config = dict(
    dataset='stained colorectal tissue patches (NCT-CRC-HE-100K)',
    conditioning='class',
    parallel_block=False,
    patch_size=[4, 4],
    warmup_steps=930,
)
Rows from block 2 of a small class-conditioned image diffusion model, named by matrix and row number. Rows with one number belong to one neuron. Each number is 200 + 30 x the weight over its row's rms, rounded and kept within 0 to 999. All counts start at 0. After the name is the row's rms in percent of the matrix's.
After each neuron's rows are labels from the 100 images, of 14848 (inputs lightly noised), where the neuron reaches its highest value: "patch colour" is the nearest of a few named colours to the mean colour under the peak. Only what is clearly more common there than usual is listed. The data: stained colorectal tissue patches (NCT-CRC-HE-100K). In brackets: how many of the 100.
# fc1: MLP up (model.blocks.2.mlp.fc1.weight, 1536x256), inputs 0-85
# fc2: MLP down (model.blocks.2.mlp.fc2.weight, 256x1536, transposed), outputs 0-85

fc1.481,152,204,195,200,185,208,183,200,203,198,93,193,200,195,125,216,200,179,196,212,201,178,203,256,201,179,174,176,206,206,200,210,202,201,92,200,178,207,176,227,186,184,285,273,201,206,186,198,203,227,199,204,201,212,212,218,201,155,187,202,204,174,200,225,200,198,195,191,285,196,209,239,216,186,165,201,227,201,192,199,219,176,199,251,185,162,151
fc2.481,204,188,199,202,199,203,200,182,199,197,205,209,210,196,219,206,201,222,195,200,171,242,200,200,193,185,214,228,200,188,211,200,154,255,202,179,201,200,195,204,214,198,180,195,123,208,200,188,200,205,208,201,227,200,190,195,208,201,207,202,203,204,197,197,201,198,225,179,168,196,209,200,159,211,247,199,242,254,193,273,244,200,198,199,147,195,198
patch colour: white (98)

fc1.429,162,234,198,224,182,205,179,200,117,166,185,199,200,200,185,213,245,210,200,203,203,197,291,211,208,200,200,192,213,223,200,197,171,200,138,223,160,204,199,205,205,187,227,200,199,182,230,199,254,221,222,203,197,200,200,204,202,208,172,200,168,200,187,213,199,192,196,130,255,176,202,212,232,191,199,209,214,209,197,275,197,195,206,196,200,198,236
fc2.429,194,208,216,202,200,195,218,199,188,199,190,200,235,219,200,194,202,199,189,195,200,154,204,201,200,200,177,154,199,149,217,200,200,200,269,200,334,200,196,188,200,196,246,194,200,205,200,312,152,137,201,201,200,200,164,182,202,199,200,191,200,209,202,200,213,200,220,200,207,184,200,200,200,200,202,156,291,200,200,182,200,202,202,225,205,199,317
patch colour: purple (33)

fc1.593,090,200,307,200,149,239,200,131,200,200,175,199,199,208,190,199,200,201,267,146,200,158,200,196,200,212,186,200,200,200,200,160,68,200,200,200,200,200,200,276,200,167,201,200,200,140,202,200,200,201,203,231,200,138,200,200,200,200,200,151,200,134,187,200,184,113,200,200,263,166,195,200,200,200,200,184,200,218,200,195,200,200,313,200,200,200,169
fc2.593,084,113,200,200,286,142,200,141,197,199,169,200,200,200,175,200,200,200,113,199,200,200,200,200,200,200,200,200,171,200,200,200,248,207,173,190,200,200,200,184,200,321,200,200,218,200,200,200,271,200,200,200,200,200,200,188,200,187,200,200,244,200,200,99,200,245,195,165,200,199,200,199,200,200,200,200,200,200,200,200,200,181,162,165,200,200,168
patch colour: white (59)

fc1.463,072,222,282,200,201,200,200,200,200,226,200,124,200,200,200,200,200,200,314,200,200,200,200,200,200,200,200,200,200,200,197,180,192,200,200,200,200,200,336,200,200,256,183,200,200,182,282,200,172,200,200,200,200,172,200,200,200,211,200,191,177,200,200,200,200,55,200,336,200,200,200,200,200,200,200,200,200,200,200,126,200,200,200,200,200,236,226
fc2.463,068,200,200,200,200,200,197,200,232,200,200,200,263,200,231,200,186,200,220,200,200,200,200,200,200,200,200,200,255,158,200,200,200,200,200,200,200,239,200,200,200,100,200,200,200,200,219,200,200,200,200,200,200,165,165,200,200,200,200,228,200,200,200,200,200,200,301,200,200,200,200,200,222,200,200,200,244,200,200,288,200,249,200,278,158,200,204
patch colour: brown (75)

fc1.138,120,318,201,202,230,195,169,200,208,294,258,162,200,197,200,165,186,245,200,201,152,292,195,147,213,202,207,277,198,201,225,176,106,200,232,187,124,200,240,194,216,194,201,189,99,201,196,205,198,180,209,237,175,160,198,190,81,200,200,200,200,200,247,201,207,90,207,200,202,207,222,195,200,243,210,188,211,229,200,201,207,217,215,221,153,202,201
fc2.138,107,198,196,200,205,200,230,116,216,202,200,204,200,195,196,341,206,200,183,201,200,200,197,210,200,200,223,209,171,213,200,200,196,200,201,183,213,169,198,200,201,199,308,200,200,172,200,149,200,256,203,191,243,200,231,198,204,115,201,200,306,200,200,207,206,200,200,160,209,199,195,198,200,189,200,199,216,201,200,219,151,200,159,200,164,105,199
patch colour: grey (61)

fc1.396,176,200,227,181,223,200,258,196,202,242,208,202,183,198,216,105,209,200,217,178,189,225,177,139,232,221,192,294,170,178,232,221,210,201,211,194,221,148,204,202,199,199,304,171,202,237,181,158,193,200,198,181,219,187,182,176,195,104,202,260,237,201,243,198,199,195,205,207,101,232,200,173,244,205,246,193,214,211,199,191,216,198,203,199,245,199,218
fc2.396,143,167,196,171,200,199,236,196,239,217,190,82,167,201,148,199,243,201,216,185,225,222,190,196,203,204,164,219,138,206,174,252,186,193,210,187,231,152,202,236,165,207,218,116,202,199,188,180,200,198,189,153,197,197,201,138,200,97,196,290,257,189,199,201,196,182,198,201,212,219,218,201,288,198,204,236,326,219,204,195,204,195,206,200,188,108,211
patch colour: red (58); brown (40)

fc1.720,101,252,256,200,200,200,200,200,200,231,200,128,200,264,200,200,200,189,323,221,200,200,200,213,200,200,190,200,200,200,200,163,200,200,200,200,200,200,305,200,200,229,200,200,200,200,221,200,158,200,200,200,133,166,200,230,182,200,200,200,200,164,200,214,200,87,200,307,200,200,200,200,200,200,121,200,201,204,200,104,200,200,212,200,200,207,200
fc2.720,072,200,200,200,200,200,200,200,271,200,200,200,200,200,200,200,200,200,200,200,200,200,199,200,200,200,210,200,200,200,200,236,200,200,200,200,200,200,200,129,200,200,278,200,200,200,200,200,200,163,222,200,200,200,200,178,200,200,200,258,200,200,200,200,200,260,278,200,200,200,200,200,232,200,200,200,254,158,200,204,200,280,200,200,200,200,200
patch colour: grey (61)

fc1.180,063,220,200,171,200,200,200,200,200,200,200,59,200,200,171,195,200,200,200,200,183,200,200,200,247,200,200,256,200,200,222,200,202,200,200,200,200,179,200,200,200,200,242,200,197,211,165,168,200,200,200,200,200,200,200,200,215,119,200,240,212,200,200,200,200,200,200,194,152,200,200,200,200,199,277,200,200,200,125,248,200,200,200,200,200,150,200
fc2.180,054,200,200,200,200,200,200,200,200,200,200,200,186,188,200,200,200,200,147,200,200,200,190,200,200,200,200,200,200,200,200,200,200,200,200,73,200,200,200,140,200,243,201,200,200,200,200,200,239,200,200,200,200,200,200,200,200,200,200,200,200,200,226,200,200,238,200,159,200,200,200,200,200,200,200,200,200,200,200,200,200,200,200,200,202,200,200
patch colour: white (82)

fc1.280,073,199,320,200,171,200,114,200,200,199,200,200,200,200,198,200,200,200,232,203,200,192,200,200,198,213,211,199,240,200,195,149,2,167,200,200,200,257,200,200,200,121,195,200,200,196,226,200,199,202,181,201,200,88,197,200,190,258,200,123,176,177,182,218,200,122,200,200,276,200,200,191,198,200,201,199,200,199,200,200,200,200,200,202,201,200,200
fc2.280,102,103,204,200,210,200,200,155,195,200,120,200,200,200,156,200,200,200,167,200,200,200,200,200,172,200,200,191,200,200,202,241,200,200,199,200,200,137,200,200,200,358,200,200,200,200,200,200,254,199,200,200,200,200,200,200,200,200,200,200,265,200,200,200,200,208,200,200,200,200,200,200,200,200,200,200,200,200,200,200,200,200,200,200,200,200,200
patch colour: pink (68)

fc1.734,064,251,259,200,249,200,200,200,200,227,238,182,200,200,200,200,200,200,243,216,200,200,200,200,200,200,201,200,200,200,200,141,180,200,237,200,200,200,314,200,200,288,144,200,200,187,275,202,158,200,200,200,200,200,200,200,200,251,200,192,169,200,200,200,200,86,200,238,200,201,200,202,193,256,200,200,200,200,200,186,200,200,200,200,200,280,277
fc2.734,080,200,200,200,200,200,200,200,241,200,200,182,260,200,225,214,192,200,218,200,200,200,200,205,200,200,200,200,248,153,200,203,200,200,200,200,200,219,200,200,200,125,200,198,200,200,233,200,183,200,200,200,200,140,172,200,200,200,200,202,200,200,200,200,200,200,300,200,200,200,200,200,201,200,200,200,288,200,200,265,200,271,200,290,165,200,218
patch colour: brown (89)

fc1.746,257,174,187,207,175,183,181,200,177,197,200,222,210,231,160,208,243,156,171,202,206,184,255,237,199,212,187,171,174,229,204,210,213,198,199,208,202,176,193,203,143,199,454,226,201,227,160,209,200,159,224,185,205,204,208,201,196,195,186,226,219,201,199,196,179,216,208,200,184,212,200,217,158,169,223,121,196,202,203,204,203,203,196,232,249,173,208
fc2.746,258,197,320,216,200,204,200,225,200,206,231,312,227,197,200,200,200,182,202,200,199,200,199,152,239,307,200,180,200,200,181,203,200,200,200,225,198,200,200,200,199,150,242,128,203,135,200,291,200,199,199,200,213,200,196,203,201,124,208,212,200,182,198,271,240,197,207,235,179,205,200,178,308,206,228,159,200,190,200,196,200,200,290,200,201,200,205
patch colour: red (25)

fc1.226,067,199,336,200,170,200,137,200,200,199,200,200,200,200,216,199,200,200,224,203,200,200,200,199,198,224,205,185,257,200,200,173,54,102,200,200,200,263,200,200,200,110,200,200,200,200,244,200,199,200,203,201,200,85,197,200,177,259,200,119,194,171,200,218,200,108,200,200,277,200,200,189,198,207,184,199,200,199,200,200,200,200,200,201,201,200,200
fc2.226,098,113,200,200,225,200,207,161,200,200,122,200,200,200,143,200,200,200,158,200,200,200,200,200,200,200,200,200,200,200,215,219,202,200,200,200,200,119,201,200,200,384,200,200,200,200,200,200,259,199,200,200,200,200,200,200,200,200,200,200,278,200,200,200,200,223,200,191,200,200,200,200,200,200,200,200,200,200,200,199,200,200,200,200,212,200,200
patch colour: pink (68)

fc1.763,079,274,254,200,247,200,200,200,200,200,243,200,200,200,200,200,200,200,230,247,200,200,200,200,200,200,202,200,200,200,200,141,178,200,237,200,200,200,303,200,200,296,152,201,200,184,248,200,140,208,200,200,200,200,200,200,200,240,200,192,178,200,200,200,200,112,200,221,200,201,200,201,200,252,199,200,200,200,200,164,200,200,200,200,200,290,290
fc2.763,094,200,200,200,200,200,200,203,259,200,200,187,254,200,217,220,182,200,200,207,200,200,200,204,200,200,200,200,238,157,216,200,200,200,200,200,200,214,199,200,200,139,200,179,200,200,231,197,183,200,200,200,200,141,169,200,200,200,200,205,200,200,200,200,189,200,272,200,200,200,200,200,200,200,200,200,305,200,200,273,200,278,200,306,180,200,243
patch colour: brown (92)

fc1.721,056,221,266,200,246,200,200,200,200,213,218,186,200,200,200,200,200,200,245,200,200,200,200,200,200,200,201,200,200,200,196,145,177,200,219,200,200,200,300,200,200,296,130,200,200,181,284,209,200,200,200,200,200,200,200,200,200,273,200,175,162,200,200,200,200,87,200,258,200,200,200,203,199,253,200,200,200,200,200,183,200,200,200,199,200,266,257
fc2.721,069,200,200,200,200,200,200,200,200,200,200,200,281,200,233,209,196,200,228,200,200,200,200,207,200,200,200,200,260,154,200,200,200,200,200,200,200,224,200,200,200,123,200,200,200,200,229,200,189,200,200,200,200,143,169,200,200,200,200,200,200,200,200,200,200,200,323,200,200,200,200,200,200,200,200,200,271,200,200,249,200,239,197,271,150,200,200
patch colour: brown (84)

fc1.543,057,217,266,200,248,200,200,200,200,210,209,181,200,200,200,200,200,200,244,200,200,200,200,200,200,200,200,200,200,200,193,145,177,200,215,200,200,200,298,200,200,301,127,200,200,178,282,209,200,200,200,200,200,200,200,200,200,273,200,176,163,200,200,200,200,90,200,260,200,200,200,203,200,255,200,200,200,200,200,174,200,200,200,200,200,260,251
fc2.543,069,200,200,200,200,200,200,200,200,200,200,200,284,200,233,205,195,200,229,200,200,200,200,207,200,200,200,200,264,152,200,200,200,200,200,200,200,227,200,200,200,123,200,200,200,200,228,200,192,200,200,200,200,142,167,200,200,200,200,200,200,200,200,204,200,200,328,200,200,200,200,200,200,200,200,200,265,200,200,245,200,229,195,267,147,200,200
patch colour: brown (85)

fc1.747,200,135,176,307,204,200,200,200,199,200,202,200,231,206,190,233,204,263,197,198,193,207,198,174,200,189,201,207,198,202,283,192,192,197,201,199,200,199,189,201,193,213,200,233,213,201,126,201,200,228,146,155,199,282,200,200,212,200,204,201,197,201,201,200,201,217,137,178,159,200,184,211,114,268,198,202,109,199,200,199,148,200,184,174,201,201,116
fc2.747,261,160,200,200,169,264,170,201,200,212,234,201,249,223,200,191,201,211,237,109,200,162,203,174,198,199,198,188,255,186,202,231,220,200,200,220,200,209,225,200,203,200,190,187,197,267,210,199,199,181,205,202,173,200,149,206,200,213,178,197,170,134,200,200,200,200,221,211,209,200,210,216,198,227,187,203,200,199,200,191,200,203,203,200,209,231,176
patch colour: white (86)

fc1.3,063,202,200,169,200,200,200,200,200,200,200,88,200,200,166,198,200,200,200,200,189,200,200,200,248,200,200,255,200,200,226,200,203,200,200,200,200,179,200,200,200,200,249,200,200,203,163,164,200,200,200,200,200,200,200,200,202,115,200,243,228,200,200,200,200,200,200,197,156,200,200,200,200,199,283,200,200,200,122,252,200,200,200,200,200,134,200
fc2.3,058,200,200,200,200,200,200,200,200,200,200,200,190,184,200,200,200,228,151,200,200,200,190,200,200,200,200,200,200,200,200,200,200,200,200,79,200,200,200,126,200,253,201,200,200,200,200,200,254,200,200,200,200,200,200,200,200,200,200,200,200,200,221,198,200,243,200,157,200,200,200,200,200,200,200,200,200,200,200,200,200,200,200,200,200,200,200
patch colour: white (74)

fc1.708,085,200,200,162,200,200,276,200,200,200,200,200,198,200,181,147,200,195,201,200,171,200,200,171,225,201,201,242,200,203,236,207,218,200,200,200,200,151,200,200,200,199,305,199,200,233,190,153,200,197,200,200,200,200,200,188,200,74,200,280,257,200,230,199,200,200,200,201,36,200,200,199,212,197,260,200,200,200,199,200,202,200,200,200,200,170,199
fc2.708,045,198,200,189,200,201,203,200,200,203,201,32,181,200,200,199,249,200,201,198,204,206,198,194,203,205,200,200,115,225,199,206,200,200,200,192,200,163,199,199,196,206,281,161,200,200,200,159,200,199,199,148,200,200,274,145,200,93,200,286,234,200,201,200,200,200,200,193,202,200,201,200,230,200,201,198,279,200,200,199,201,200,204,199,201,88,200
patch colour: red (65); brown (28)

fc1.127,148,255,303,200,199,185,220,198,181,150,208,205,197,200,202,197,199,161,196,230,209,154,189,188,176,237,233,203,204,222,255,204,255,200,180,278,176,195,303,196,205,200,195,232,184,201,186,165,203,208,217,197,228,158,310,163,187,189,199,250,223,198,219,194,200,85,199,200,170,207,149,201,207,216,270,189,200,202,191,201,201,204,210,200,164,225,339
fc2.127,156,198,207,203,218,200,225,140,184,200,176,267,207,195,200,201,200,189,157,196,199,188,214,203,201,200,291,178,201,207,227,193,200,200,196,118,231,189,199,147,204,174,273,201,197,202,199,200,200,197,273,205,200,208,194,69,223,200,225,185,275,202,256,182,235,249,207,139,221,172,189,167,178,201,195,122,201,189,201,200,199,200,199,198,200,129,217
patch colour: black (55); brown (45)

fc1.199,248,155,199,223,132,195,202,162,200,211,129,195,156,217,207,193,209,96,196,219,246,202,224,167,201,201,198,182,195,209,197,210,238,204,205,207,199,184,173,200,198,195,197,223,185,228,200,200,227,184,236,198,164,203,216,205,186,80,160,195,199,196,200,201,186,210,224,207,130,203,268,192,236,196,200,196,191,192,221,200,219,200,204,200,200,200,158
fc2.199,227,215,202,198,202,229,202,235,202,202,228,215,233,213,207,221,200,188,214,190,202,204,190,189,203,237,195,188,201,200,159,192,198,167,203,238,222,196,200,201,183,195,189,205,269,196,200,271,217,195,198,190,234,200,189,238,189,197,242,165,178,200,127,292,200,153,201,237,143,221,199,212,176,174,200,194,182,202,216,200,200,200,199,200,200,217,196
patch colour: pink (89)

fc1.106,130,257,264,200,224,200,225,200,202,213,200,137,200,215,200,194,200,200,265,280,200,200,200,201,200,200,187,200,200,184,200,154,200,200,200,200,200,200,298,200,200,300,195,200,190,200,241,200,158,200,200,200,162,200,200,229,200,200,181,200,200,141,200,232,200,133,200,339,200,200,200,200,200,274,182,200,202,202,189,103,200,200,211,200,247,200,200
fc2.106,103,200,200,200,200,200,200,290,231,200,200,200,221,200,243,219,128,200,200,200,200,200,200,200,212,200,227,200,206,156,200,200,200,200,200,200,200,200,200,198,200,200,200,148,200,200,200,200,200,200,200,200,200,139,177,165,200,200,209,201,200,200,200,200,200,212,206,200,200,200,200,200,200,200,214,200,231,130,200,270,200,251,200,290,192,200,234
patch colour: grey (65); brown (31)

fc1.532,117,200,201,194,258,200,225,200,200,200,200,200,200,201,199,227,200,173,200,297,200,195,202,214,207,199,205,200,137,173,192,200,199,254,196,199,179,203,200,200,200,237,165,200,199,115,220,223,179,201,200,171,200,200,200,199,201,207,180,187,139,200,200,200,204,200,177,200,246,200,242,206,200,200,198,248,200,200,198,149,163,200,201,181,213,225,215
fc2.532,137,200,200,200,200,199,206,257,200,200,200,200,200,200,200,200,200,200,200,172,200,200,200,204,200,200,200,200,246,149,199,233,200,200,200,200,200,248,200,186,200,200,199,199,200,197,235,200,200,199,225,200,200,118,131,160,200,216,200,200,197,200,217,208,200,200,238,200,321,200,205,200,200,199,200,200,212,106,200,200,200,203,207,270,200,197,248
patch colour: purple (29)

fc1.170,056,200,199,205,70,226,200,201,200,201,180,150,200,197,221,200,199,200,200,123,198,197,201,203,200,201,196,200,201,243,189,197,200,202,200,261,200,172,198,231,196,137,200,200,201,197,191,201,201,198,306,200,200,200,200,200,200,200,143,200,198,202,198,200,198,202,202,200,203,198,240,192,211,178,205,195,200,199,202,200,220,200,197,201,200,200,200
fc2.170,090,193,200,200,205,200,197,200,200,200,201,200,200,200,200,200,200,200,200,200,200,200,119,150,179,200,199,200,200,200,174,200,206,200,166,125,162,200,200,200,200,200,200,269,200,200,200,200,214,152,179,200,200,200,201,201,200,200,200,200,200,200,200,113,200,200,198,200,156,141,181,196,195,200,189,200,200,284,250,200,199,131,197,194,200,200,190
patch colour: pink (83)

fc1.243,073,220,283,200,200,200,200,200,200,225,200,122,200,200,200,200,200,200,316,200,200,200,200,200,200,200,200,200,200,200,197,183,192,200,200,200,200,200,334,200,200,253,185,200,200,182,280,200,174,200,200,200,200,172,200,200,200,211,200,190,177,200,200,200,200,56,200,343,200,200,200,200,200,200,200,200,200,200,200,126,200,200,203,200,200,233,220
fc2.243,068,200,200,200,200,200,195,200,229,200,200,200,265,200,234,200,185,200,222,200,200,200,200,200,200,200,200,200,257,158,200,200,200,200,200,200,200,241,200,200,200,97,200,200,200,200,218,200,200,200,200,200,200,165,165,200,200,200,200,227,200,200,200,200,200,200,303,200,200,200,200,200,224,200,200,200,240,200,200,287,200,245,200,276,156,200,200
patch colour: brown (70)

fc1.181,088,269,254,200,226,200,222,200,201,200,200,178,200,200,200,200,200,200,256,282,200,200,200,200,200,200,201,200,200,200,200,142,188,200,205,200,200,200,310,200,200,293,176,200,200,186,227,200,144,209,200,200,183,200,200,200,201,200,200,200,190,200,200,211,200,115,200,235,200,201,200,200,200,200,177,200,200,200,200,99,200,200,200,200,200,275,261
fc2.181,095,200,200,200,200,200,181,200,265,200,200,200,236,200,206,200,193,200,200,200,200,200,200,200,200,200,200,200,231,158,200,220,200,200,200,200,200,217,199,200,200,123,200,148,200,200,229,199,190,200,200,200,200,138,188,186,200,200,200,230,200,200,200,200,200,200,283,200,200,200,221,200,200,200,200,200,276,200,200,271,200,282,201,310,200,200,232
patch colour: brown (92)

fc1.315,062,200,200,171,200,200,200,200,200,200,200,130,200,200,163,200,200,200,200,200,184,200,200,200,250,200,200,268,200,200,241,200,201,200,200,200,200,178,200,200,200,200,260,200,200,200,182,159,200,200,200,200,200,200,228,200,200,108,200,253,242,200,200,200,200,200,200,200,165,200,200,200,226,199,276,200,200,200,133,220,200,200,200,200,200,135,200
fc2.315,035,201,200,200,200,200,200,200,200,200,200,200,181,196,200,200,200,237,189,200,200,200,200,199,200,200,200,200,200,200,200,200,200,200,200,98,200,200,200,175,200,283,203,200,200,200,200,199,200,200,200,200,200,200,240,200,200,200,200,200,200,200,200,200,200,231,200,199,201,200,200,200,199,200,200,200,200,200,200,200,200,200,200,200,200,200,200
patch colour: white (73)

fc1.553,088,200,200,200,200,200,200,200,180,200,200,200,200,200,218,200,200,228,200,200,170,200,200,151,200,174,200,207,200,200,200,166,114,200,200,307,152,200,200,200,203,200,194,247,200,136,234,236,200,185,200,200,200,200,200,283,200,280,197,200,195,200,199,200,211,199,200,200,218,200,210,200,200,200,200,238,177,202,221,200,200,200,200,200,200,268,200
fc2.553,057,195,200,200,200,200,200,200,203,200,203,200,200,266,200,186,281,200,200,200,200,200,175,109,166,200,200,200,200,208,195,200,200,200,200,200,248,151,202,236,198,200,202,200,200,355,199,200,200,200,200,200,200,210,244,201,200,199,200,202,200,200,200,194,200,200,199,205,158,206,200,198,78,200,200,196,200,200,200,201,200,200,177,200,214,200,186
patch colour: brown (74)

fc1.551,254,201,211,169,225,197,247,201,171,209,207,208,232,204,154,175,226,175,206,197,177,201,179,213,218,206,194,238,148,205,204,215,201,202,215,194,188,134,207,199,211,228,358,215,189,204,175,194,193,188,211,196,233,159,220,167,175,173,263,250,233,201,238,199,174,196,224,202,147,239,121,198,224,227,248,134,200,219,199,202,224,212,201,218,251,159,257
fc2.551,237,125,248,200,204,179,199,206,191,215,255,221,201,154,199,197,205,186,202,201,215,200,216,148,249,202,213,192,173,199,165,216,204,225,203,222,208,201,190,200,192,173,270,161,241,185,200,224,221,189,205,129,201,203,214,103,228,128,193,224,214,222,192,174,284,169,208,199,206,202,200,185,331,226,216,196,199,200,199,170,199,190,242,167,201,162,205
patch colour: red (63)

fc1.219,025,307,200,200,200,200,200,200,201,200,200,199,200,200,200,200,200,200,286,200,149,200,199,200,200,200,200,200,200,200,200,200,114,200,200,193,200,200,200,200,200,199,200,293,200,200,200,200,200,201,200,200,200,200,199,198,200,200,200,200,200,200,219,200,200,146,74,200,200,200,200,200,200,199,200,200,188,200,200,200,200,200,353,182,200,205,200
fc2.219,047,200,200,200,200,200,228,109,200,200,200,200,200,200,112,200,242,200,172,200,200,200,200,200,200,200,200,200,148,236,200,200,298,200,200,200,200,155,200,200,200,200,204,200,200,200,200,200,200,200,289,200,200,200,200,200,200,42,200,200,332,200,200,200,200,200,141,200,200,200,200,200,200,161,200,200,200,200,200,200,200,200,200,200,200,120,200
patch colour: white (94)

fc1.457,082,200,275,200,200,200,200,200,200,200,200,153,200,200,200,200,200,200,319,200,200,191,200,200,200,200,200,200,200,200,183,200,181,200,200,200,200,200,286,200,200,234,183,200,200,172,267,200,200,200,200,200,200,177,200,202,200,228,177,182,176,200,200,200,200,87,200,400,200,200,200,200,200,200,185,200,200,200,200,130,200,200,240,196,200,213,200
fc2.457,040,200,200,200,200,200,200,200,200,200,200,200,306,200,235,200,200,200,243,200,200,200,200,200,200,200,200,200,266,197,200,200,200,200,200,200,200,252,199,200,200,96,199,200,200,200,200,199,200,200,200,200,200,200,200,200,200,200,200,200,200,200,200,203,200,200,342,200,200,200,200,200,200,200,200,200,200,200,200,255,200,200,200,215,187,200,200
patch colour: grey (54)

fc1.630,054,200,200,167,200,200,200,200,200,200,200,200,200,200,149,195,200,200,200,200,172,200,200,200,244,200,200,253,200,200,242,200,200,200,200,200,200,189,200,200,200,200,288,200,200,200,181,157,200,200,200,200,200,200,224,200,200,93,200,268,241,200,200,200,200,200,200,200,79,200,200,200,200,200,269,200,200,200,149,220,200,200,200,200,200,155,200
fc2.630,025,201,200,199,200,200,200,200,200,199,201,165,151,200,200,200,200,200,171,200,200,200,200,199,200,200,200,200,166,207,200,200,200,200,200,109,200,197,200,200,200,235,216,200,200,200,200,199,200,200,200,200,200,200,295,200,200,200,200,200,199,200,201,200,200,209,200,198,202,200,201,200,199,200,200,200,200,200,200,200,200,200,201,200,201,149,200
patch colour: red (26)

fc1.172,242,247,197,200,155,238,169,200,214,187,177,175,197,190,198,199,199,211,201,201,205,170,209,212,221,201,132,200,195,203,212,218,157,196,148,289,163,188,199,249,200,192,184,175,193,198,192,206,201,240,200,237,207,201,202,228,164,194,175,247,191,139,146,201,145,136,200,221,235,189,241,235,204,202,196,223,200,250,185,170,206,168,200,184,290,187,155
fc2.172,266,200,209,202,217,169,237,197,213,220,200,222,188,208,214,190,200,258,180,47,185,219,192,198,219,199,201,198,196,200,117,198,172,218,208,144,210,199,185,177,205,209,202,185,194,162,163,200,206,195,195,186,201,200,183,181,229,200,211,140,207,226,199,148,226,198,196,184,247,170,199,200,154,155,209,224,204,196,207,194,199,200,182,197,82,197,244
patch colour: white (100)

fc1.436,182,220,243,224,201,201,202,200,190,216,208,202,186,203,233,200,203,169,226,193,198,189,194,200,198,225,200,207,200,200,200,177,182,199,202,229,190,196,218,200,194,221,201,229,199,194,215,216,203,194,199,207,190,200,240,238,148,234,169,200,202,190,200,197,200,182,200,219,259,175,200,225,205,270,204,201,200,229,232,174,202,200,204,200,203,199,252
fc2.436,188,200,232,201,265,139,221,200,219,229,194,218,200,207,296,199,200,207,199,198,199,200,196,200,201,200,200,199,200,183,200,200,200,200,203,195,285,200,200,191,200,199,203,190,194,201,199,202,218,165,216,200,200,191,198,165,200,200,208,197,199,204,200,200,206,200,203,198,144,212,200,198,201,201,195,135,275,200,203,187,200,216,199,233,161,200,287
patch colour: brown (68)

fc1.50,085,200,278,200,200,200,207,200,200,200,200,148,200,200,200,196,200,200,314,200,200,200,200,200,200,200,200,200,200,200,176,194,189,200,200,200,200,200,295,200,200,234,175,200,200,173,267,200,200,200,200,200,200,189,200,216,200,232,180,174,176,200,200,200,200,89,200,368,200,200,200,200,200,200,172,200,200,200,200,103,200,200,234,200,200,212,200
fc2.50,052,200,200,200,200,200,198,200,200,200,200,200,299,200,240,200,200,200,223,200,200,200,200,200,200,200,200,200,281,158,200,200,200,200,200,200,200,255,200,200,200,114,199,200,200,200,204,200,200,200,200,200,200,171,181,200,200,200,200,200,200,200,200,200,200,200,348,200,200,200,200,200,200,200,200,200,200,200,200,244,200,200,200,233,176,200,200
patch colour: grey (51); brown (36)

fc1.394,108,200,200,169,170,200,200,200,197,200,99,200,198,200,114,200,200,200,200,200,200,200,200,200,200,200,200,200,200,239,200,200,124,200,200,200,200,191,199,200,147,200,186,225,200,200,191,200,200,200,200,200,200,201,200,200,173,200,200,200,203,234,200,226,195,200,198,200,200,200,219,200,200,200,200,210,188,200,200,200,306,137,216,116,200,153,183
fc2.394,088,200,200,145,200,200,200,200,273,163,200,200,160,200,200,200,202,319,188,200,200,200,196,200,200,182,205,225,102,200,200,200,198,200,200,200,200,200,200,200,200,200,200,200,200,200,200,200,200,200,200,198,200,233,200,200,200,200,200,201,200,200,200,104,200,200,194,200,200,200,200,200,200,212,186,239,200,200,173,200,200,200,200,200,200,200,200
patch colour: white (98)

fc1.453,085,200,275,200,200,200,200,200,200,200,200,158,200,200,200,200,200,200,320,200,200,200,200,200,200,200,200,200,200,200,179,197,186,200,200,200,200,200,290,200,200,233,179,200,200,169,269,200,200,200,200,200,200,180,200,218,200,232,178,177,175,200,200,200,200,90,200,386,200,200,200,200,200,200,175,200,200,200,200,113,200,200,234,200,200,213,200
fc2.453,041,200,200,200,200,200,200,200,200,200,200,200,307,200,233,200,200,200,229,200,200,200,200,200,200,200,200,200,272,185,200,200,200,200,200,200,200,255,199,200,200,114,199,200,200,200,200,199,200,200,200,200,200,200,200,200,200,200,200,200,200,200,200,210,200,200,356,200,200,200,200,200,200,200,200,200,200,200,200,241,200,200,200,218,193,200,200
patch colour: grey (59)